config = dict(
    image_size=32,
    norm='batchnorm',
    init='xavier_uniform',
    beta1=0.9,
    batch_size=256,
)
Rows from block 2 of a small image classifier, named by matrix and row number. Rows with one number belong to one channel. Each number is 200 + 20 x the weight over its row's rms, rounded and kept within 0 to 999. All counts start at 0.
Before each channel's rows are labels from the 100 images, of 14848, where the channel reaches its highest value: "patch colour" is the nearest of a few named colours to the mean colour under the peak. Only what is clearly more common there than usual is listed. The data: crops of objects in photos (Visual Genome). In brackets: how many of the 100, against the usual share in percent.
# convs0: expand pointwise conv (model.blocks.2.convs.0.weight, 96x32x1x1), inputs 0-31
# convs1: depthwise 5x5 conv, stride 2 (model.blocks.2.convs.1.weight, 96x1x5x5, trained with AdamW), a 5x5 kernel
# convs2: project pointwise conv (model.blocks.2.convs.2.weight, 64x96x1x1, transposed), outputs 0-63

patch colour: brown (63 vs 33.5)
convs0.21,205,169,190,196,206,232,186,186,164,178,213,210,222,197,185,202,172,224,215,198,184,181,223,192,154,206,227,203,229,179,179,206
convs1.21,195,191,220,208,179,189,191,227,231,209,186,207,217,242,240,209,201,202,234,235,208,197,215,214,212
convs2.21,193,160,170,171,198,197,221,206,212,196,245,186,205,231,217,187,214,216,195,229,200,192,179,182,175,228,207,202,239,175,213,180,178,204,223,200,182,202,224,185,214,214,232,203,183,175,207,214,239,181,194,174,171,177,173,199,182,213,212,212,198,166,187,215

patch colour: red (59 vs 0.6)
convs0.62,220,180,202,206,209,214,179,179,233,218,204,198,184,182,183,182,156,227,195,192,184,180,213,221,232,184,205,222,219,211,159,188
convs1.62,188,197,221,203,197,202,192,212,206,197,188,216,233,238,221,192,211,244,254,225,205,193,207,197,193
convs2.62,214,184,220,170,224,225,171,170,209,225,219,230,187,195,199,198,218,204,182,189,232,155,227,223,199,176,197,225,188,243,200,174,185,200,202,208,171,225,215,215,194,170,181,225,169,197,183,189,202,210,220,225,212,164,178,201,199,204,198,203,207,218,205,170

patch colour: grey (63 vs 33.8)
convs0.78,194,204,206,212,234,226,225,243,187,224,192,219,178,213,213,169,211,198,176,177,223,188,206,223,160,206,210,226,203,184,214,207
convs1.78,187,198,187,176,186,207,182,175,168,168,213,217,225,226,210,217,215,219,245,227,184,191,204,204,195
convs2.78,206,197,178,196,234,195,235,197,212,220,195,249,228,162,241,177,199,218,180,189,193,216,183,226,218,216,186,198,205,178,234,204,187,204,197,220,203,211,173,187,181,229,211,207,202,233,220,200,170,189,207,207,193,214,209,188,224,181,196,193,195,244,228,171

patch colour: red (32 vs 0.6)
convs0.3,181,172,190,220,217,171,199,220,199,206,197,166,195,189,215,192,214,209,223,205,175,214,171,189,201,228,167,257,205,212,201,189
convs1.3,221,199,196,195,194,187,222,191,214,211,215,242,217,235,223,217,237,242,213,206,207,201,227,203,198
convs2.3,167,205,213,212,210,230,241,186,205,198,216,212,219,212,197,219,185,202,199,195,196,220,187,210,222,193,191,206,226,175,190,200,183,221,188,178,158,225,203,197,178,207,163,239,251,201,199,171,217,205,198,210,200,198,213,199,238,238,170,201,219,211,171,172

patch colour: white (60 vs 5.3)
convs0.75,197,229,231,257,218,202,190,185,191,190,200,212,220,164,188,216,185,236,177,184,206,190,184,170,201,213,204,175,215,197,204,187
convs1.75,194,191,184,183,193,200,202,211,194,185,204,222,230,221,205,201,227,250,246,222,204,210,227,218,201
convs2.75,194,160,212,204,178,193,173,168,230,197,200,217,202,203,223,183,224,206,207,221,208,173,215,225,212,203,174,206,188,184,173,225,182,193,195,199,206,182,228,210,227,182,193,187,213,223,166,179,231,183,197,226,214,177,167,241,209,192,175,222,187,203,239,174

patch colour: black (31 vs 13.6)
convs0.14,244,213,197,185,177,202,175,200,195,199,185,162,167,226,213,185,197,177,199,168,211,187,195,174,162,207,212,230,193,204,214,202
convs1.14,201,191,184,177,192,195,173,178,176,201,212,205,218,219,213,200,229,244,237,207,195,213,230,229,209
convs2.14,197,195,182,228,215,218,201,189,174,179,209,159,228,197,198,219,187,205,227,180,213,188,195,199,172,216,184,224,216,190,187,207,176,195,189,197,207,216,218,158,222,214,220,220,201,230,168,216,228,166,167,171,243,211,215,214,202,192,201,208,172,176,233,199

patch colour: black (65 vs 13.6)
convs0.8,219,185,196,213,214,194,190,207,194,205,182,164,220,175,199,213,201,178,220,205,205,167,243,218,174,212,159,226,193,216,230,187
convs1.8,192,189,206,200,192,189,189,206,207,201,215,244,233,213,194,232,252,232,188,178,214,213,201,193,189
convs2.8,189,179,198,175,224,194,182,180,194,174,199,194,212,184,205,218,215,186,192,233,215,221,195,171,172,218,183,196,203,172,239,206,242,224,205,175,196,215,188,205,221,203,165,230,208,221,211,217,176,199,174,227,192,210,181,196,224,201,207,163,194,145,211,208

patch colour: red (28 vs 0.6)
convs0.83,204,193,196,225,186,164,204,204,225,220,219,166,190,198,200,200,169,191,219,188,191,184,217,161,185,191,185,197,199,215,143,189
convs1.83,203,214,216,215,206,194,211,231,232,221,231,227,234,228,227,195,214,217,234,205,182,199,213,207,208
convs2.83,218,174,193,169,191,216,224,197,197,227,221,220,145,187,175,232,185,213,205,234,170,183,234,210,233,233,182,198,198,202,205,192,203,226,213,173,195,218,161,201,192,209,198,198,186,189,170,182,186,213,185,215,191,207,190,214,232,178,211,170,210,199,176,201

patch colour: black (43 vs 13.6)
convs0.12,206,197,189,205,209,214,170,226,175,223,216,168,208,143,170,175,204,222,197,184,210,210,196,216,174,200,217,183,220,183,189,215
convs1.12,210,213,200,193,196,207,190,178,177,198,189,173,153,154,188,203,185,155,174,193,194,199,193,200,202
convs2.12,181,198,188,190,161,193,205,222,165,235,186,201,200,185,196,184,207,194,174,183,195,201,219,218,220,243,219,207,218,194,202,218,201,174,210,225,225,211,227,201,210,236,171,235,249,206,203,197,170,198,173,189,214,163,178,176,219,227,206,206,205,194,194,182

patch colour: black (52 vs 13.6)
convs0.51,236,213,193,205,217,227,225,208,199,181,183,222,187,179,226,227,226,211,178,229,194,227,165,220,191,207,220,180,224,209,218,209
convs1.51,194,211,194,195,201,193,199,174,171,191,192,176,170,161,181,194,190,176,169,184,211,193,156,175,208
convs2.51,213,212,205,196,199,207,215,186,214,224,191,191,185,178,155,203,221,207,185,175,181,184,206,192,205,206,189,229,233,191,189,220,223,237,209,131,193,216,197,177,199,177,194,175,214,193,198,209,208,236,197,203,177,200,187,201,236,237,159,196,197,198,176,205

patch colour: red (26 vs 0.6)
convs0.67,193,201,180,207,237,206,179,195,217,224,233,201,185,207,200,213,173,200,203,168,208,160,213,180,237,176,201,209,235,194,174,188
convs1.67,199,181,147,162,174,186,211,202,190,201,196,213,248,232,197,211,208,216,213,209,202,204,199,203,212
convs2.67,212,181,202,198,212,218,207,207,196,178,213,185,205,178,208,188,194,227,205,175,245,191,197,219,170,191,182,199,180,204,229,222,177,190,225,184,237,221,233,222,172,168,187,192,210,174,186,186,229,187,225,188,180,159,208,162,197,209,218,199,188,198,242,188

patch colour: blue (41 vs 0.6)
convs0.6,218,195,180,206,182,210,226,187,181,224,203,201,166,231,205,233,216,197,205,177,211,162,173,191,175,189,167,216,198,184,169,202
convs1.6,193,196,204,224,191,188,213,239,229,218,190,226,250,211,212,214,227,215,229,214,186,215,193,211,198
convs2.6,226,179,194,207,220,212,192,202,192,222,200,233,179,217,196,193,181,207,213,141,216,190,209,225,205,216,197,204,225,170,205,219,187,207,203,186,168,159,187,223,183,205,165,208,227,221,174,207,200,147,225,186,215,184,201,226,211,188,194,186,226,201,183,178

patch colour: blue (32 vs 0.6)
convs0.80,215,215,197,190,206,165,203,208,215,182,205,218,186,219,200,257,188,182,240,174,193,191,181,209,167,189,227,204,192,224,193,213
convs1.80,200,218,217,204,185,222,234,225,210,187,204,213,233,209,217,206,203,209,230,220,178,185,234,241,204
convs2.80,197,250,176,184,194,205,184,184,200,225,213,223,236,218,202,227,184,240,176,229,245,223,196,220,220,208,187,213,215,205,216,183,245,210,198,216,169,201,184,202,188,193,230,188,189,231,204,209,213,186,207,186,200,208,191,211,198,225,202,215,221,201,164,175

patch colour: black (62 vs 13.6)
convs0.22,197,205,188,180,217,202,175,190,192,190,200,223,219,193,216,221,158,223,219,214,191,153,184,191,222,199,198,161,194,191,159,194
convs1.22,192,198,194,179,196,202,203,174,161,203,206,194,169,158,181,205,195,176,158,176,202,206,191,171,192
convs2.22,164,195,195,188,173,251,184,206,240,198,196,202,200,179,198,235,191,194,175,195,196,191,202,211,236,237,191,206,191,214,180,166,232,210,183,207,188,213,231,225,163,209,194,203,190,211,207,199,201,214,185,201,199,242,181,214,190,142,195,190,203,189,208,199

patch colour: brown (63 vs 33.5)
convs0.40,193,182,163,182,231,187,201,204,231,200,218,197,237,185,215,183,211,188,192,203,210,159,231,166,217,178,223,195,196,185,187,185
convs1.40,200,187,208,207,206,188,203,224,230,190,213,233,254,214,180,231,221,227,203,174,204,211,205,198,186
convs2.40,173,184,225,193,167,192,208,226,209,225,179,211,208,201,217,243,190,179,215,205,245,216,229,215,177,172,218,221,182,177,225,180,221,172,210,207,206,230,219,188,200,201,229,227,210,188,197,172,203,247,207,187,182,207,179,201,214,202,214,178,212,177,191,215

patch colour: white (48 vs 5.3); pink (25 vs 9.4)
convs0.55,185,206,167,157,188,199,198,200,227,206,183,171,198,189,200,226,250,180,207,200,206,216,215,202,174,189,199,172,195,186,227,228
convs1.55,208,192,187,193,193,199,191,180,173,184,187,181,171,158,177,198,183,171,166,193,208,198,163,173,199
convs2.55,227,180,163,179,178,206,209,179,201,190,214,229,194,183,171,225,217,215,215,204,213,208,238,221,227,201,239,238,232,203,211,228,182,202,201,193,185,175,167,226,186,193,199,209,191,192,176,201,204,222,213,183,238,210,208,202,215,196,224,240,203,188,213,171

patch colour: pink (26 vs 9.4)
convs0.61,182,206,225,175,166,217,187,214,183,193,210,216,202,196,177,233,192,209,225,215,181,202,177,194,220,219,153,218,162,197,209,186
convs1.61,183,184,201,209,202,187,207,219,200,200,199,222,240,236,199,194,221,250,241,213,184,196,201,212,214
convs2.61,213,221,194,225,184,228,205,229,188,211,211,224,188,191,178,162,229,211,216,172,183,193,171,200,194,191,188,187,237,174,187,171,219,229,206,206,164,176,184,194,217,166,179,186,205,175,221,200,225,180,221,195,239,196,195,200,201,181,213,226,173,172,203,183

patch colour: black (32 vs 13.6)
convs0.72,208,205,229,189,184,212,213,225,215,238,174,189,197,184,208,204,191,195,194,173,189,179,159,159,223,233,206,183,225,193,185,195
convs1.72,194,186,193,210,210,200,184,175,199,215,191,174,160,171,197,201,178,162,156,176,207,202,189,180,190
convs2.72,214,175,190,194,173,163,223,190,224,187,222,176,186,188,206,227,197,177,184,200,196,192,194,166,203,181,197,219,186,242,182,164,189,196,203,175,189,196,209,205,235,225,180,197,228,204,231,173,235,222,186,202,215,230,185,201,227,221,205,209,237,226,186,191

patch colour: grey (60 vs 33.8)
convs0.33,189,185,176,200,193,223,198,209,187,243,229,182,198,214,206,183,205,199,183,238,239,184,201,219,207,238,202,189,181,218,178,228
convs1.33,191,191,201,203,200,205,213,230,214,211,212,224,254,237,213,191,219,241,226,197,192,209,201,206,184
convs2.33,210,202,212,187,211,201,222,194,206,206,217,202,205,159,203,192,239,192,196,210,169,210,220,159,203,201,208,222,206,158,197,201,173,218,177,219,160,207,224,226,222,181,189,212,206,174,208,220,225,201,210,221,212,203,243,165,169,199,200,177,204,160,225,203

patch colour: black (38 vs 13.6)
convs0.65,189,198,227,207,208,182,230,219,212,194,172,194,195,176,242,202,216,176,187,200,215,159,244,189,202,213,189,230,187,221,203,211
convs1.65,194,202,178,183,204,203,201,186,160,184,216,227,230,184,183,203,229,243,224,193,191,192,224,225,196
convs2.65,207,197,154,198,210,197,213,176,191,186,233,187,203,203,216,209,233,206,176,173,173,197,180,174,205,176,203,206,168,210,216,165,218,197,203,158,225,224,197,194,201,205,187,203,222,228,217,189,220,167,228,210,216,228,191,183,201,180,203,165,163,229,211,211

patch colour: pink (28 vs 9.4)
convs0.57,189,167,178,207,236,222,226,231,191,200,181,215,177,194,215,208,218,186,191,220,209,176,216,182,191,216,228,220,206,234,210,233
convs1.57,200,225,223,210,175,191,219,236,220,190,204,217,216,232,209,197,182,173,214,225,175,174,175,194,219
convs2.57,184,231,184,170,191,194,238,186,179,188,176,155,205,191,221,216,192,176,227,173,194,193,195,159,193,233,205,222,172,247,223,201,204,187,207,213,171,195,203,209,185,210,209,189,162,187,198,187,218,174,236,194,205,207,212,196,231,208,208,194,179,195,190,179

patch colour: brown (72 vs 33.5)
convs0.41,209,180,174,174,206,189,216,189,267,215,215,216,210,206,192,180,203,226,185,187,212,186,188,205,198,221,198,172,165,180,211,207
convs1.41,208,204,225,200,188,204,214,212,179,177,204,181,161,179,212,176,174,216,241,224,194,213,214,228,218
convs2.41,218,215,218,202,182,187,207,195,168,200,204,167,198,165,176,208,203,185,205,221,193,217,208,216,197,213,217,185,214,172,229,189,227,224,203,204,181,199,201,162,199,145,223,198,196,225,207,196,198,191,220,169,222,198,157,206,208,181,217,182,171,215,225,152