Weights of a small image classifier: 32-pixel images, batches of 256.
Rows from block 5, named by matrix and row number. Each number is 128 + 32 x the weight over the matrix's rms, rounded and kept within 0 to 255. All counts start at 0.
# fc2: squeeze-excite expand (model.blocks.5.se.fc2.weight, 384x24), inputs 0-23
fc2.54 [118  85 110 186 123 134  83 117 124 135 115 163 145 113 108 121 157  88 133 159 126 129  89  60]
fc2.55 [138  92 128  79  58  96  74 113 115 142  83 211 107 169 133 156 205 107 147 146  90 107 121  67]
fc2.56 [110 206 127 138  88  25 122  94 146 112 113  60  65 174 177 130 217 134 154  85 109 131 149 111]
fc2.57 [ 97 171  86 117  95 107 119  97 140 178  93 157  95 177 130  93  66 124 133 126 112 106 142 112]
fc2.58 [146  86  87 123 106 163 142 174 161 127 119 139  95 148  60 159 100 109 112 157 121 130 151 102]
fc2.59 [ 59 135 151 150 196 166  84 124 117 143 103 168 129 101 129 131  84 145 149 183 116  61 115 128]
fc2.60 [152 165 157 135 148 120 125 107 119 116 132 172 142 105 158 138 128 114  95 115 106  82 156 114]
fc2.61 [ 78 140 120 121 103  88 148 124 188 144 136  84 115 102 115 171 114 111 128 151 126 148 122 127]
fc2.62 [ 98 151 125 143 108  88  99 212 113 103 173 126 181 109 149 115 173 175 140 114  93 119 159 123]
fc2.63 [ 73 135  94 116  71  65 149 139  94 107  91 155 148 198 209  82 183 130 157 152 142  62 143 148]
fc2.64 [132 157  79 115 145 142  67  91  86 106 128 184  83 188  91  82 133 114 121 204 111 156 118 147]
fc2.65 [ 67 113 109  92  98 100  75 122  85  59 105 123 179 141 125 209 148 120 141 183 133 156 120 137]
fc2.66 [131  98 134 122 116 126 170 149 121  54 153 152  96 113  94 110  73 106 177 138 117 150 154 151]
fc2.67 [106 146 147 115 145  84 124 142 112  75  94 162  94 130 158 113  82  99  84 155 162 156 172 130]
fc2.68 [ 93 128  92 107 110 148 146 155 200 141  49 121 109 109 151 140 173 119 119 162 115 155  79 113]
fc2.69 [ 96  88 108 115 109 173 136 130 196  97 146 161 189  87 123 109 209  69 131 234 122 116 125 107]
fc2.70 [112 140 170 112  79  78 113 152 183 186 134 168 147 150 117 123 100  81 155 123 132  75 145 114]
fc2.71 [157 159 101 134 127  82 101 139 143  71 155 131 132  96 169 152 130 114 161 131 136  96 123 140]
fc2.72 [111 140  90 166 141 113 179 126 112  81 131 116 151 113 161  90 156 121 138 147 129  98 105 111]
fc2.73 [149 177 139  90 159 155 120 129 117 103  56 107 133  80 146  94 155 154 130 154 119 141 194 125]
fc2.74 [ 62 110 117 145  79 144 129 122 151 146 133 140  88 128 108 113 182  79 123 146 133 177 148 119]
fc2.75 [111 108 110 139 154 192 172 106 142 137 108 107 152 170 107 160  65 171  55 136  69 112 157 138]
fc2.76 [122 159 112  94 130 134 122 155  73 154 140 146  85 142  91  96 177 130 149 141  88 133 126 130]
fc2.77 [168 107 129 129 103 147 129 129 110  86 129 120  98 133 166 134 130 117 154 120  97 139 108 106]
fc2.78 [ 94  86 130 172 102 205  88 146 199  72  64  98 152 112 159 145 150 133 103 184 129 111 108 105]
fc2.79 [164 130 110 136 130  96 189 128 171 130 213 164 183 137  86 154  95 159 123  76 123  87 194 234]
fc2.80 [111 138 114 157 135 103 145 115  98  84 118 133 179 182 130  79 110 106 159  84 131 112 144 168]
fc2.81 [ 51 110 157 135 144 169  57 106 206 191 172  92 166 104 128  82 100 150  60 152  83 122 154 115]
fc2.82 [200 196 104  90 117 134 138 117 181 119 139 158 155 168 106  80 125 166  61  88 102  92 142 171]
fc2.83 [111 125 152 103 131 110 123 113 114 191 147 153  98  99  89 136 144 141 142 128  91 128  70 150]
fc2.84 [129 128 143 124 110 111 151 145 125 103 140 150 144 160 132 118 114 101 156  90 159 147 139 133]
fc2.85 [104 138 132  75 103 102 103 121 123 155 116 129 118 149 115 116 130 157 170  79  99 144 132  81]
fc2.86 [112 174 122 103 117 146 122  89  93 120  92  84 134 155 120 144  87 136 132  88 196 100 131 131]
fc2.87 [ 99 120 142 110 185 144 130 149 147 117 109 107 117 152 194 135 113 108 188 151  70 111  89 141]
fc2.88 [137 166  76 133  93 144 148 114 125 124 146 113 123  55 157  69 186  86 113 101 142 135  80  86]
fc2.89 [ 86  80 139 105 127 108 199 121 166 152 132 142 123 104 144 107 115 176 123  96 129 116  82  80]
fc2.90 [ 66 136 119 117 109 132 162 149 103 107 162 117 131  93 110  93 174  98 186 127 177  98 141 130]
fc2.91 [135 110 137 141 131 142 131  91 124 177  90 148 130 148 113 104 161 165  98  93 108 149 140 116]
fc2.92 [115 133  91 166  92 150 106 126  97  73 174 192  68 168  82 104 150  98  95 170 144 115  83  92]
fc2.93 [183  90 187 143 151 142 126 154 129 108 180 102 105 112 197 105  90  81 151 114 167 197 117 111]
fc2.94 [155 101 174 112 105 151 135 116 145 150 112 101 101 104 110 117  99 167 170 198  81  98 143  91]
fc2.95 [127 122 153 134  88 142 146  50 149 102  69 152 202  59 127  88  96 184 134 117 108 155 156 121]
fc2.96 [ 87  94 116 113  86 109 102 132 151 103 130  83 125 166 120 135 120 129 155 152  95  88 119 122]
fc2.97 [115 141 120  75 147 124 114 142 127 163 101 166  89 167 128 118  84  93 109 199 113  30 144 159]
fc2.98 [150 158 105 106 164 170  72  76 111 141 152  80 190  84 122 156  94 139 147 149 105 130 149 140]
fc2.99 [145  67 142 157 164 123  88  99 165  97 131 178 114 158 134  99  79 149 105 148  97 155 148 138]
fc2.100 [ 94 177  84 170 126 135 180 115  86 169 125 122  80 136 139 110  82 112 105 128 138 123 137  90]
fc2.101 [103 175 161 136 105 149 113 159 144 136 102 155 113  89 117  64  97 156 122 161  81 191  97  73]
fc2.102 [151 119 127 109 157 121 116 141 149  69 125 108  89 156 131 122 189 162 131  77 120 206 123 143]
fc2.103 [123  90 183 175 167  97 154 148 112 120 125 102 117 125 138 242  94 137 180  86 122 104  98 107]
fc2.104 [183 134 100  71  92  81 119  98 110  70 108 139 135 162 143 158 117 149 152 101  70 160 167 111]
fc2.105 [ 73 134  86 123 120 111 147 129  99 107 117 105 104  63 123 123 108 111 136 166 121  79 193 135]
fc2.106 [141 116 144  72 110 146 103  68 135 120 128 162 148 105 103 196 189 143 112 106 145 153 139 150]
fc2.107 [106  82 163 155 108 113  67 131 201 143 133 109 114 179 114 169  75 102 148 119 125 145  88 134]
fc2.108 [136 125  78 122 125 171 153  70  90 116 117 160  50 156 175 158  71  63 168 115 139 199 155  96]