From a checkpoint of a small image classifier.
Training: 7800 steps, held-out accuracy 30%.
Rows from block 5, named by matrix and row number. Each number is 128 + 32 x the weight over its row's rms, rounded and kept within 0 to 255. All counts start at 0. After the name is the row's rms in percent of the matrix's.
# fc1: squeeze-excite reduce (model.blocks.5.se.fc1.weight, 24x384), inputs 96-191
fc1.0 099 [170 131 105  85 147  93  98 133 157 139 159 136 152 133 171  91 100 191 126 126 163 149 157 143 127 121 104 142 172 156 106 157 121 155 112 127 160 113 141 108 139 147 162 103 127 144 101 195 104  93 140  78  97 110 154  98  39 103 155 156 173 171 150 106  93 135 115 146 108 168 180 106 103 155 150 218 207  88 116 119  94  69  81 167  91 115 160 144 127 109 102 167 112 145 127 122]
fc1.1 105 [133  81 116 131 140 108  65  81 169 157 173 161  89 128 131  99 123  55  69 141 163 121 153 111 166 171 158  91 188 119 128 115  93  83  73 154 142 127 124 170 101 125  76 119 154 154  94 193 122 162 108 110 113 150 177 115 157  74 156 134 197 164  88 130 130 135 136  92  61 152 170  82 136 117 147 130 108 173  75 119 107 213 125 146 129 130 156 153 185 170 110 194 117 114 143 194]
fc1.2 100 [197  68 104 127 135  98 150 166 121 125 135  80 117  64 121 123  27 114 126 198 159  69 121 107 119 159 129  77 125 170 134 126 118  87 152 145 135 100 120 140  85 137 146 186 158 122 148 137 161 119 156 143 137 121 101  52 106 174 103 115 172 144 140 154  99 177 132 108 131 121 168 155 117 133 124 120 165 160 106 155  96  88  70 105 117  91 110  99 148 102  63 145 166 106 161 116]
fc1.3 100 [ 85 109 106 152  87 149  50 145 129 181 128 143 180  69 110 125 183 163 168 135  99 179  96  94 130 150 201  86  88 165 161 101  86 114  85  69 178 120  82 112 131 152 252 148 123 136 143 154 110  84 125  89 123 120 133 108 222  85 144  85 135 102 154  77 157  96 155 143 112  98 108 100 115 128 153  80 119 162 115 132 163 155  70 102 119 107  88  72 180 135 165 172 106  80 132 205]
fc1.4 100 [163 182 131 149 124 131 185 105 127 164 144  43  88  80 117  77 137 103 116 116 121 162  98 115 118 118 159 134 133 103 127 124 116 113 146 166 118 156  89 172 106 124  91 135 129 148 157 137 108 160 124 153 159 146  44 101 141 146  71 165 119 101 132  96 112 177  81 171 127 131 150 132  99  35 113  71 163 196 172 116 112  83  92 131 148 150 101  85 132 124 113  77 133 130 102 108]
fc1.5 104 [103 134 145 101 114 129 172 110 159 142 124 183 120  63 215 155 142  83 196 148 150  56  87 126 105 147 117  83 146  84 129 157 114 148 119 156 110 125 135 124 158 136 141 129 147 161 112 117 194 113 107 122 140 120 112  86 150 119 183 115 136 139 156 162 147 164 136 131 171 160 104 105 183 174 117 130  69  87 139 136 168 133 124 142 119 133 136 137 116 130 142  97 113  57 138 170]
fc1.6 107 [105 125 155 111 117 105 158 122 101  85 115 120 172 126  98 191  74 181 157 113 135  97 126 157 108 183 151 111 140 143 100 136 143 156 135 113 168  81 122 194 151 177 111  62 138 155 107 168 109  79 152  29  90 157  90 102 173 135  91  98 146 139 111 122  95 168 206 164 184 112  94 142 149 145 193 118 111 211 108 133 144 119 124 133 156 128 182 103 138 143 118 120 155  79 162 140]
fc1.7 094 [ 89  80 179 157 119 140 111 181 113 135 141  59 169 163 156 114 133 146  94 164 111 145 132  90 140 135  71  68 121 142 108 107 183 101 175 102 167 163  89  98 140 109 103 150 118 161 139 150 146 132 156 165 120 147 125 140 188 140 128  89 131 136 131  90  99 108 126 100 120 139 101 145  80 140 119  81 157 225  93 163 103  90 130 200 159  78 118 132 147 164 107 115 129  91 138 121]
fc1.8 098 [123 136 168  99 205 127 130 108  91 138 127 122 101  88 148 147 162 136 134 129 150  75 126  95 166 102 117 131 172 156 185 153  95 146 113  81  98  92 152 129 119 151  95 101 125 100 117 155 166 152 133 163 114 166 104 111 204 201 160 149 179 142 110 186 117 196 130 129 108 115 165 126 152  61 145 129 107  78  96 124 144 122 174 101  93  98 153 170  84  96 121 162 174 119 102 116]
fc1.9 101 [125 101  77 113  86 120  92 204 219 125  98 140 100 152 140 127 104  76 128 128 127 121 114  94 132 139 175  96 117 174  87 131 125  96  67  64 124 126 130 136 139 183 122 115 128  56 141 126 109 107  85 198 119  98 162 117 102 155 126 156 102 103 119  90 112 122 169 182 132 109 130 134 156 148 134 119 138 168  56 148  99 190 115 117 169 106 131 176 151 151 115 128 138 180 108 152]
fc1.10 098 [153  93 143 153 180 172 200  73 128 167  83 136 212  81 182 150 159 113   4 130 171 114  97 182 107 116  83 138  83 213 122 128 136 110 116  81 113 135 109 186  90  92  98 136  55 149  91 127 103 146  74 103 169 159 115  72 122 122 147 163 126  91 143 135 146  88 154 177 132  90 128 177 127 155 184 116  94 165 138 146  71 127 138 107  90 116 122 197 162 128 154 147 150 102  91 216]
fc1.11 097 [162 109 165 108 116 134 172 135 179 112 146 165 136 109  84 165 147 154  87 144 130 142 137 120 156 144 173 119 107  96 131 132 156 127 160 159 132 120  73 130  97 125 142  78 142 102 105 122  90  82 131  85 146 129  65 119 102 159 159 129 176 172 133 122 111 162 120 146 117 144 129  79 132 115 144 154 131 129 183 192 124 161 102 107 122 139 130 113  90 123  84 108 245  84 128 119]
fc1.12 097 [174 144 104  73 126 110 100 146 129 127 129 111 178  97 136 152  96 146 125 148 169 148 112 171 101 170 196 188 149 195 120  78  77  67 143 144 198 101 151 148 111 111 113 130  61  81 105 133 134 118 125 129 106 141  93  99 112 143 138 125 148 131 161  54  98 111 109  80 111 121  93 145 102 155 177 173 203  95  98 129 148  49 150 116 121 158 136 159 156 146 159 212 166 147  80 115]
fc1.13 101 [ 97 113 192 140 149 102 157 101 119 140 184 164 120 138  89 172  88 144 165 167  98 140 121 151 112 118  90 201  66 132 128 118 107 149 126 116 117 115 179  55  97 142 124 172 113 194 139 161 140 157 162 135  82  66  57  91 150 138 127 164 111 146  95 154 123 121  91  96  83 131 153 114 108 111 117 147 116 151 106 125 133 128 130 114  96 157 120 211  80 122 110 182 164 144  92 119]
fc1.14 099 [138 139  92  85 146  81 118 234 132 105 128 127 128 105 129 201 149 162 128 131 107 105 104  95 152  71 163  90 137 135 137 141 100 105 141 134 123 168 157 125 100 135 105  81  94 141 124  89 219 106 128 179 165 143  75  81 129 131  92 155 104 136 160 130 110 155  94 121 125 146 105 109 156 131 100  81 255 114 110 129 211 141  90 123 126 145 117 102 135 114  87 129  87  71 168 160]
fc1.15 100 [113 126 127 126 151 105 137  91 153 104  80 154 113 136 133 111 101 172 111  73 137 110 179 131 115  93 139 154 107 159 109 133 101 123 151 175 145 122 192 145 114 141 147 154  90 116 106 158  67 113 146 111 124 116  83  73 111  79 193 148  77 145 132 152 151 191 107 179 143 138  96  76 106 154  85 116  66 164 112  94 103  89 110 100 108 142 102  81  91  44  95  95 142 111 145 156]
fc1.16 101 [ 59 120 140 149  41 138 172 102 185 122 124 142 211 194  81 103 137 155 176 167 141 153  89 124 150 133  65 120 101 149 132 107 109 103 148 140 149 164 142 135  99 106 137 126 109 140 142 141 156 147  93 148 155  66 117 141 162 155 138  98 121 107 157  96 133 133 110 132 100 147 156 144 109  75 148 187 176 121 112 165 116 130 179  95 123 147 164 137 106 131 141 106 151  76 119  85]
fc1.17 098 [123 110 110 164 159 127 162 123 113 163 161 197 100 120 136 156 116 143  78 142  72 136  94  89 154  95 169  72  90 143 175 164  89  91 140 145 153  98 121 137 143 173 127  60  79 101 142 127 143 119 107 120 129  96  74 124 104 167 189 159 154 115 109 124 101 103 129  89 111  81 155 147 121 170 170  93 113 135  95 161 114 104 124 134  91 125  91 170 138 105 112 107 130  57 165 111]
fc1.18 101 [153  39 129  95 132 165 142 157 177 117 156 158 147 182 119 122 125 171 149  56 172 141  94  95 166  77 165 147  91 123 110 162  94 163 204  98  80  68 119 113 169 152 137 122 198  78 162 112 116 178  79  78 112 134 106 137 116 110 131 222  84 118 204 124  82 172 148 198 126 148 165 151 189 129  66 141 157 111  97 121 121 138 198  84  91 130 115 110 113 109 147 133 125 147 191 108]
fc1.19 097 [161 239 137 167  93 182 112 148 154 127 114 159 172 125 155 152 191 129 122 153 147 144  92  74 111 118 147 105 168 103  94 131 134 109 113  65 167 119 125 216 130 150 120 117 143 152 144 171 176 128 118 143 156 120  86 146 169  82 113 120 150 104 126  88 181  96 146 174 106 109 133  86 151 151 118 134 116 131 101 119 139 100 155 116 114 137 167 129 217  75 126 162 160 137  75  63]
fc1.20 105 [175 146 178  95 127 137  95 153 139 136 105 125 151 195 159 162  66 158 206 146 185 114 124 106 100 136 149 163 168 146 163 152 132 153 143 181 105  74 132 129 113 102 185  95 116 144 137 134 170 186 134 120  67 105 201 112 145  95 184 146  96  96 106 185 124  68 154 118 103 160 124 159 103  96 121 110  85 107  84 148 108 149  90 128 158 146 115  94  82 152 115 124 124  92 130 120]
fc1.21 101 [103 183  83  75 120 153 143  39 111 161 105 139 109 139 166 131 132 112 171 156 100 138 124  67 112 128 138  71  86 154 170 128 127  67 107 111 132 157 116 108 125 136 160 187 106 163 125  91 134 117 120 115 123 139 171 130 114 102 139 122 161  85  81 115 159 114 134  88  82 131 121 145 147 137 134 144 164 113 204 136 213 157 141 104  78 160 181 109 133 138 117 146  69 142  61 155]
fc1.22 098 [172 107 161 112 135 125 157 157 107 164 102 147 151 135 143 124 130  97 149 128 136 106 165 166 129 125 104 120 158 132 129  63 150  89  92 159 128 126 180 158 149  99 159 115 131 109 114  88 106 155  67  91 154  90 154 148  85  93  88  99 138  67 108  84  97 152 116 132 156 149 107 115 199 157 147 198  31 113 131  98  57  96 116 161 134 122 126 189 126 141 139  62 169 118 168 122]
fc1.23 100 [ 99 170  73 101  96 138 113 130 107 135 130 157 164 151 132 110 142 128 124 116 122 179 168  89  97  93 157 149 119 129 145 159 122 144 141 101 121 138 135 203 188 109 125  75  92 164 129 159 160 139 194 175  94 168 101 154  98 189 124  67 144 153 174 152 159 131 185 114 169 133 145 153 152 134 130 112 138 127 141 110  93 137 128  78  61 105 137  97 161 133  94 191 133 111 154 147]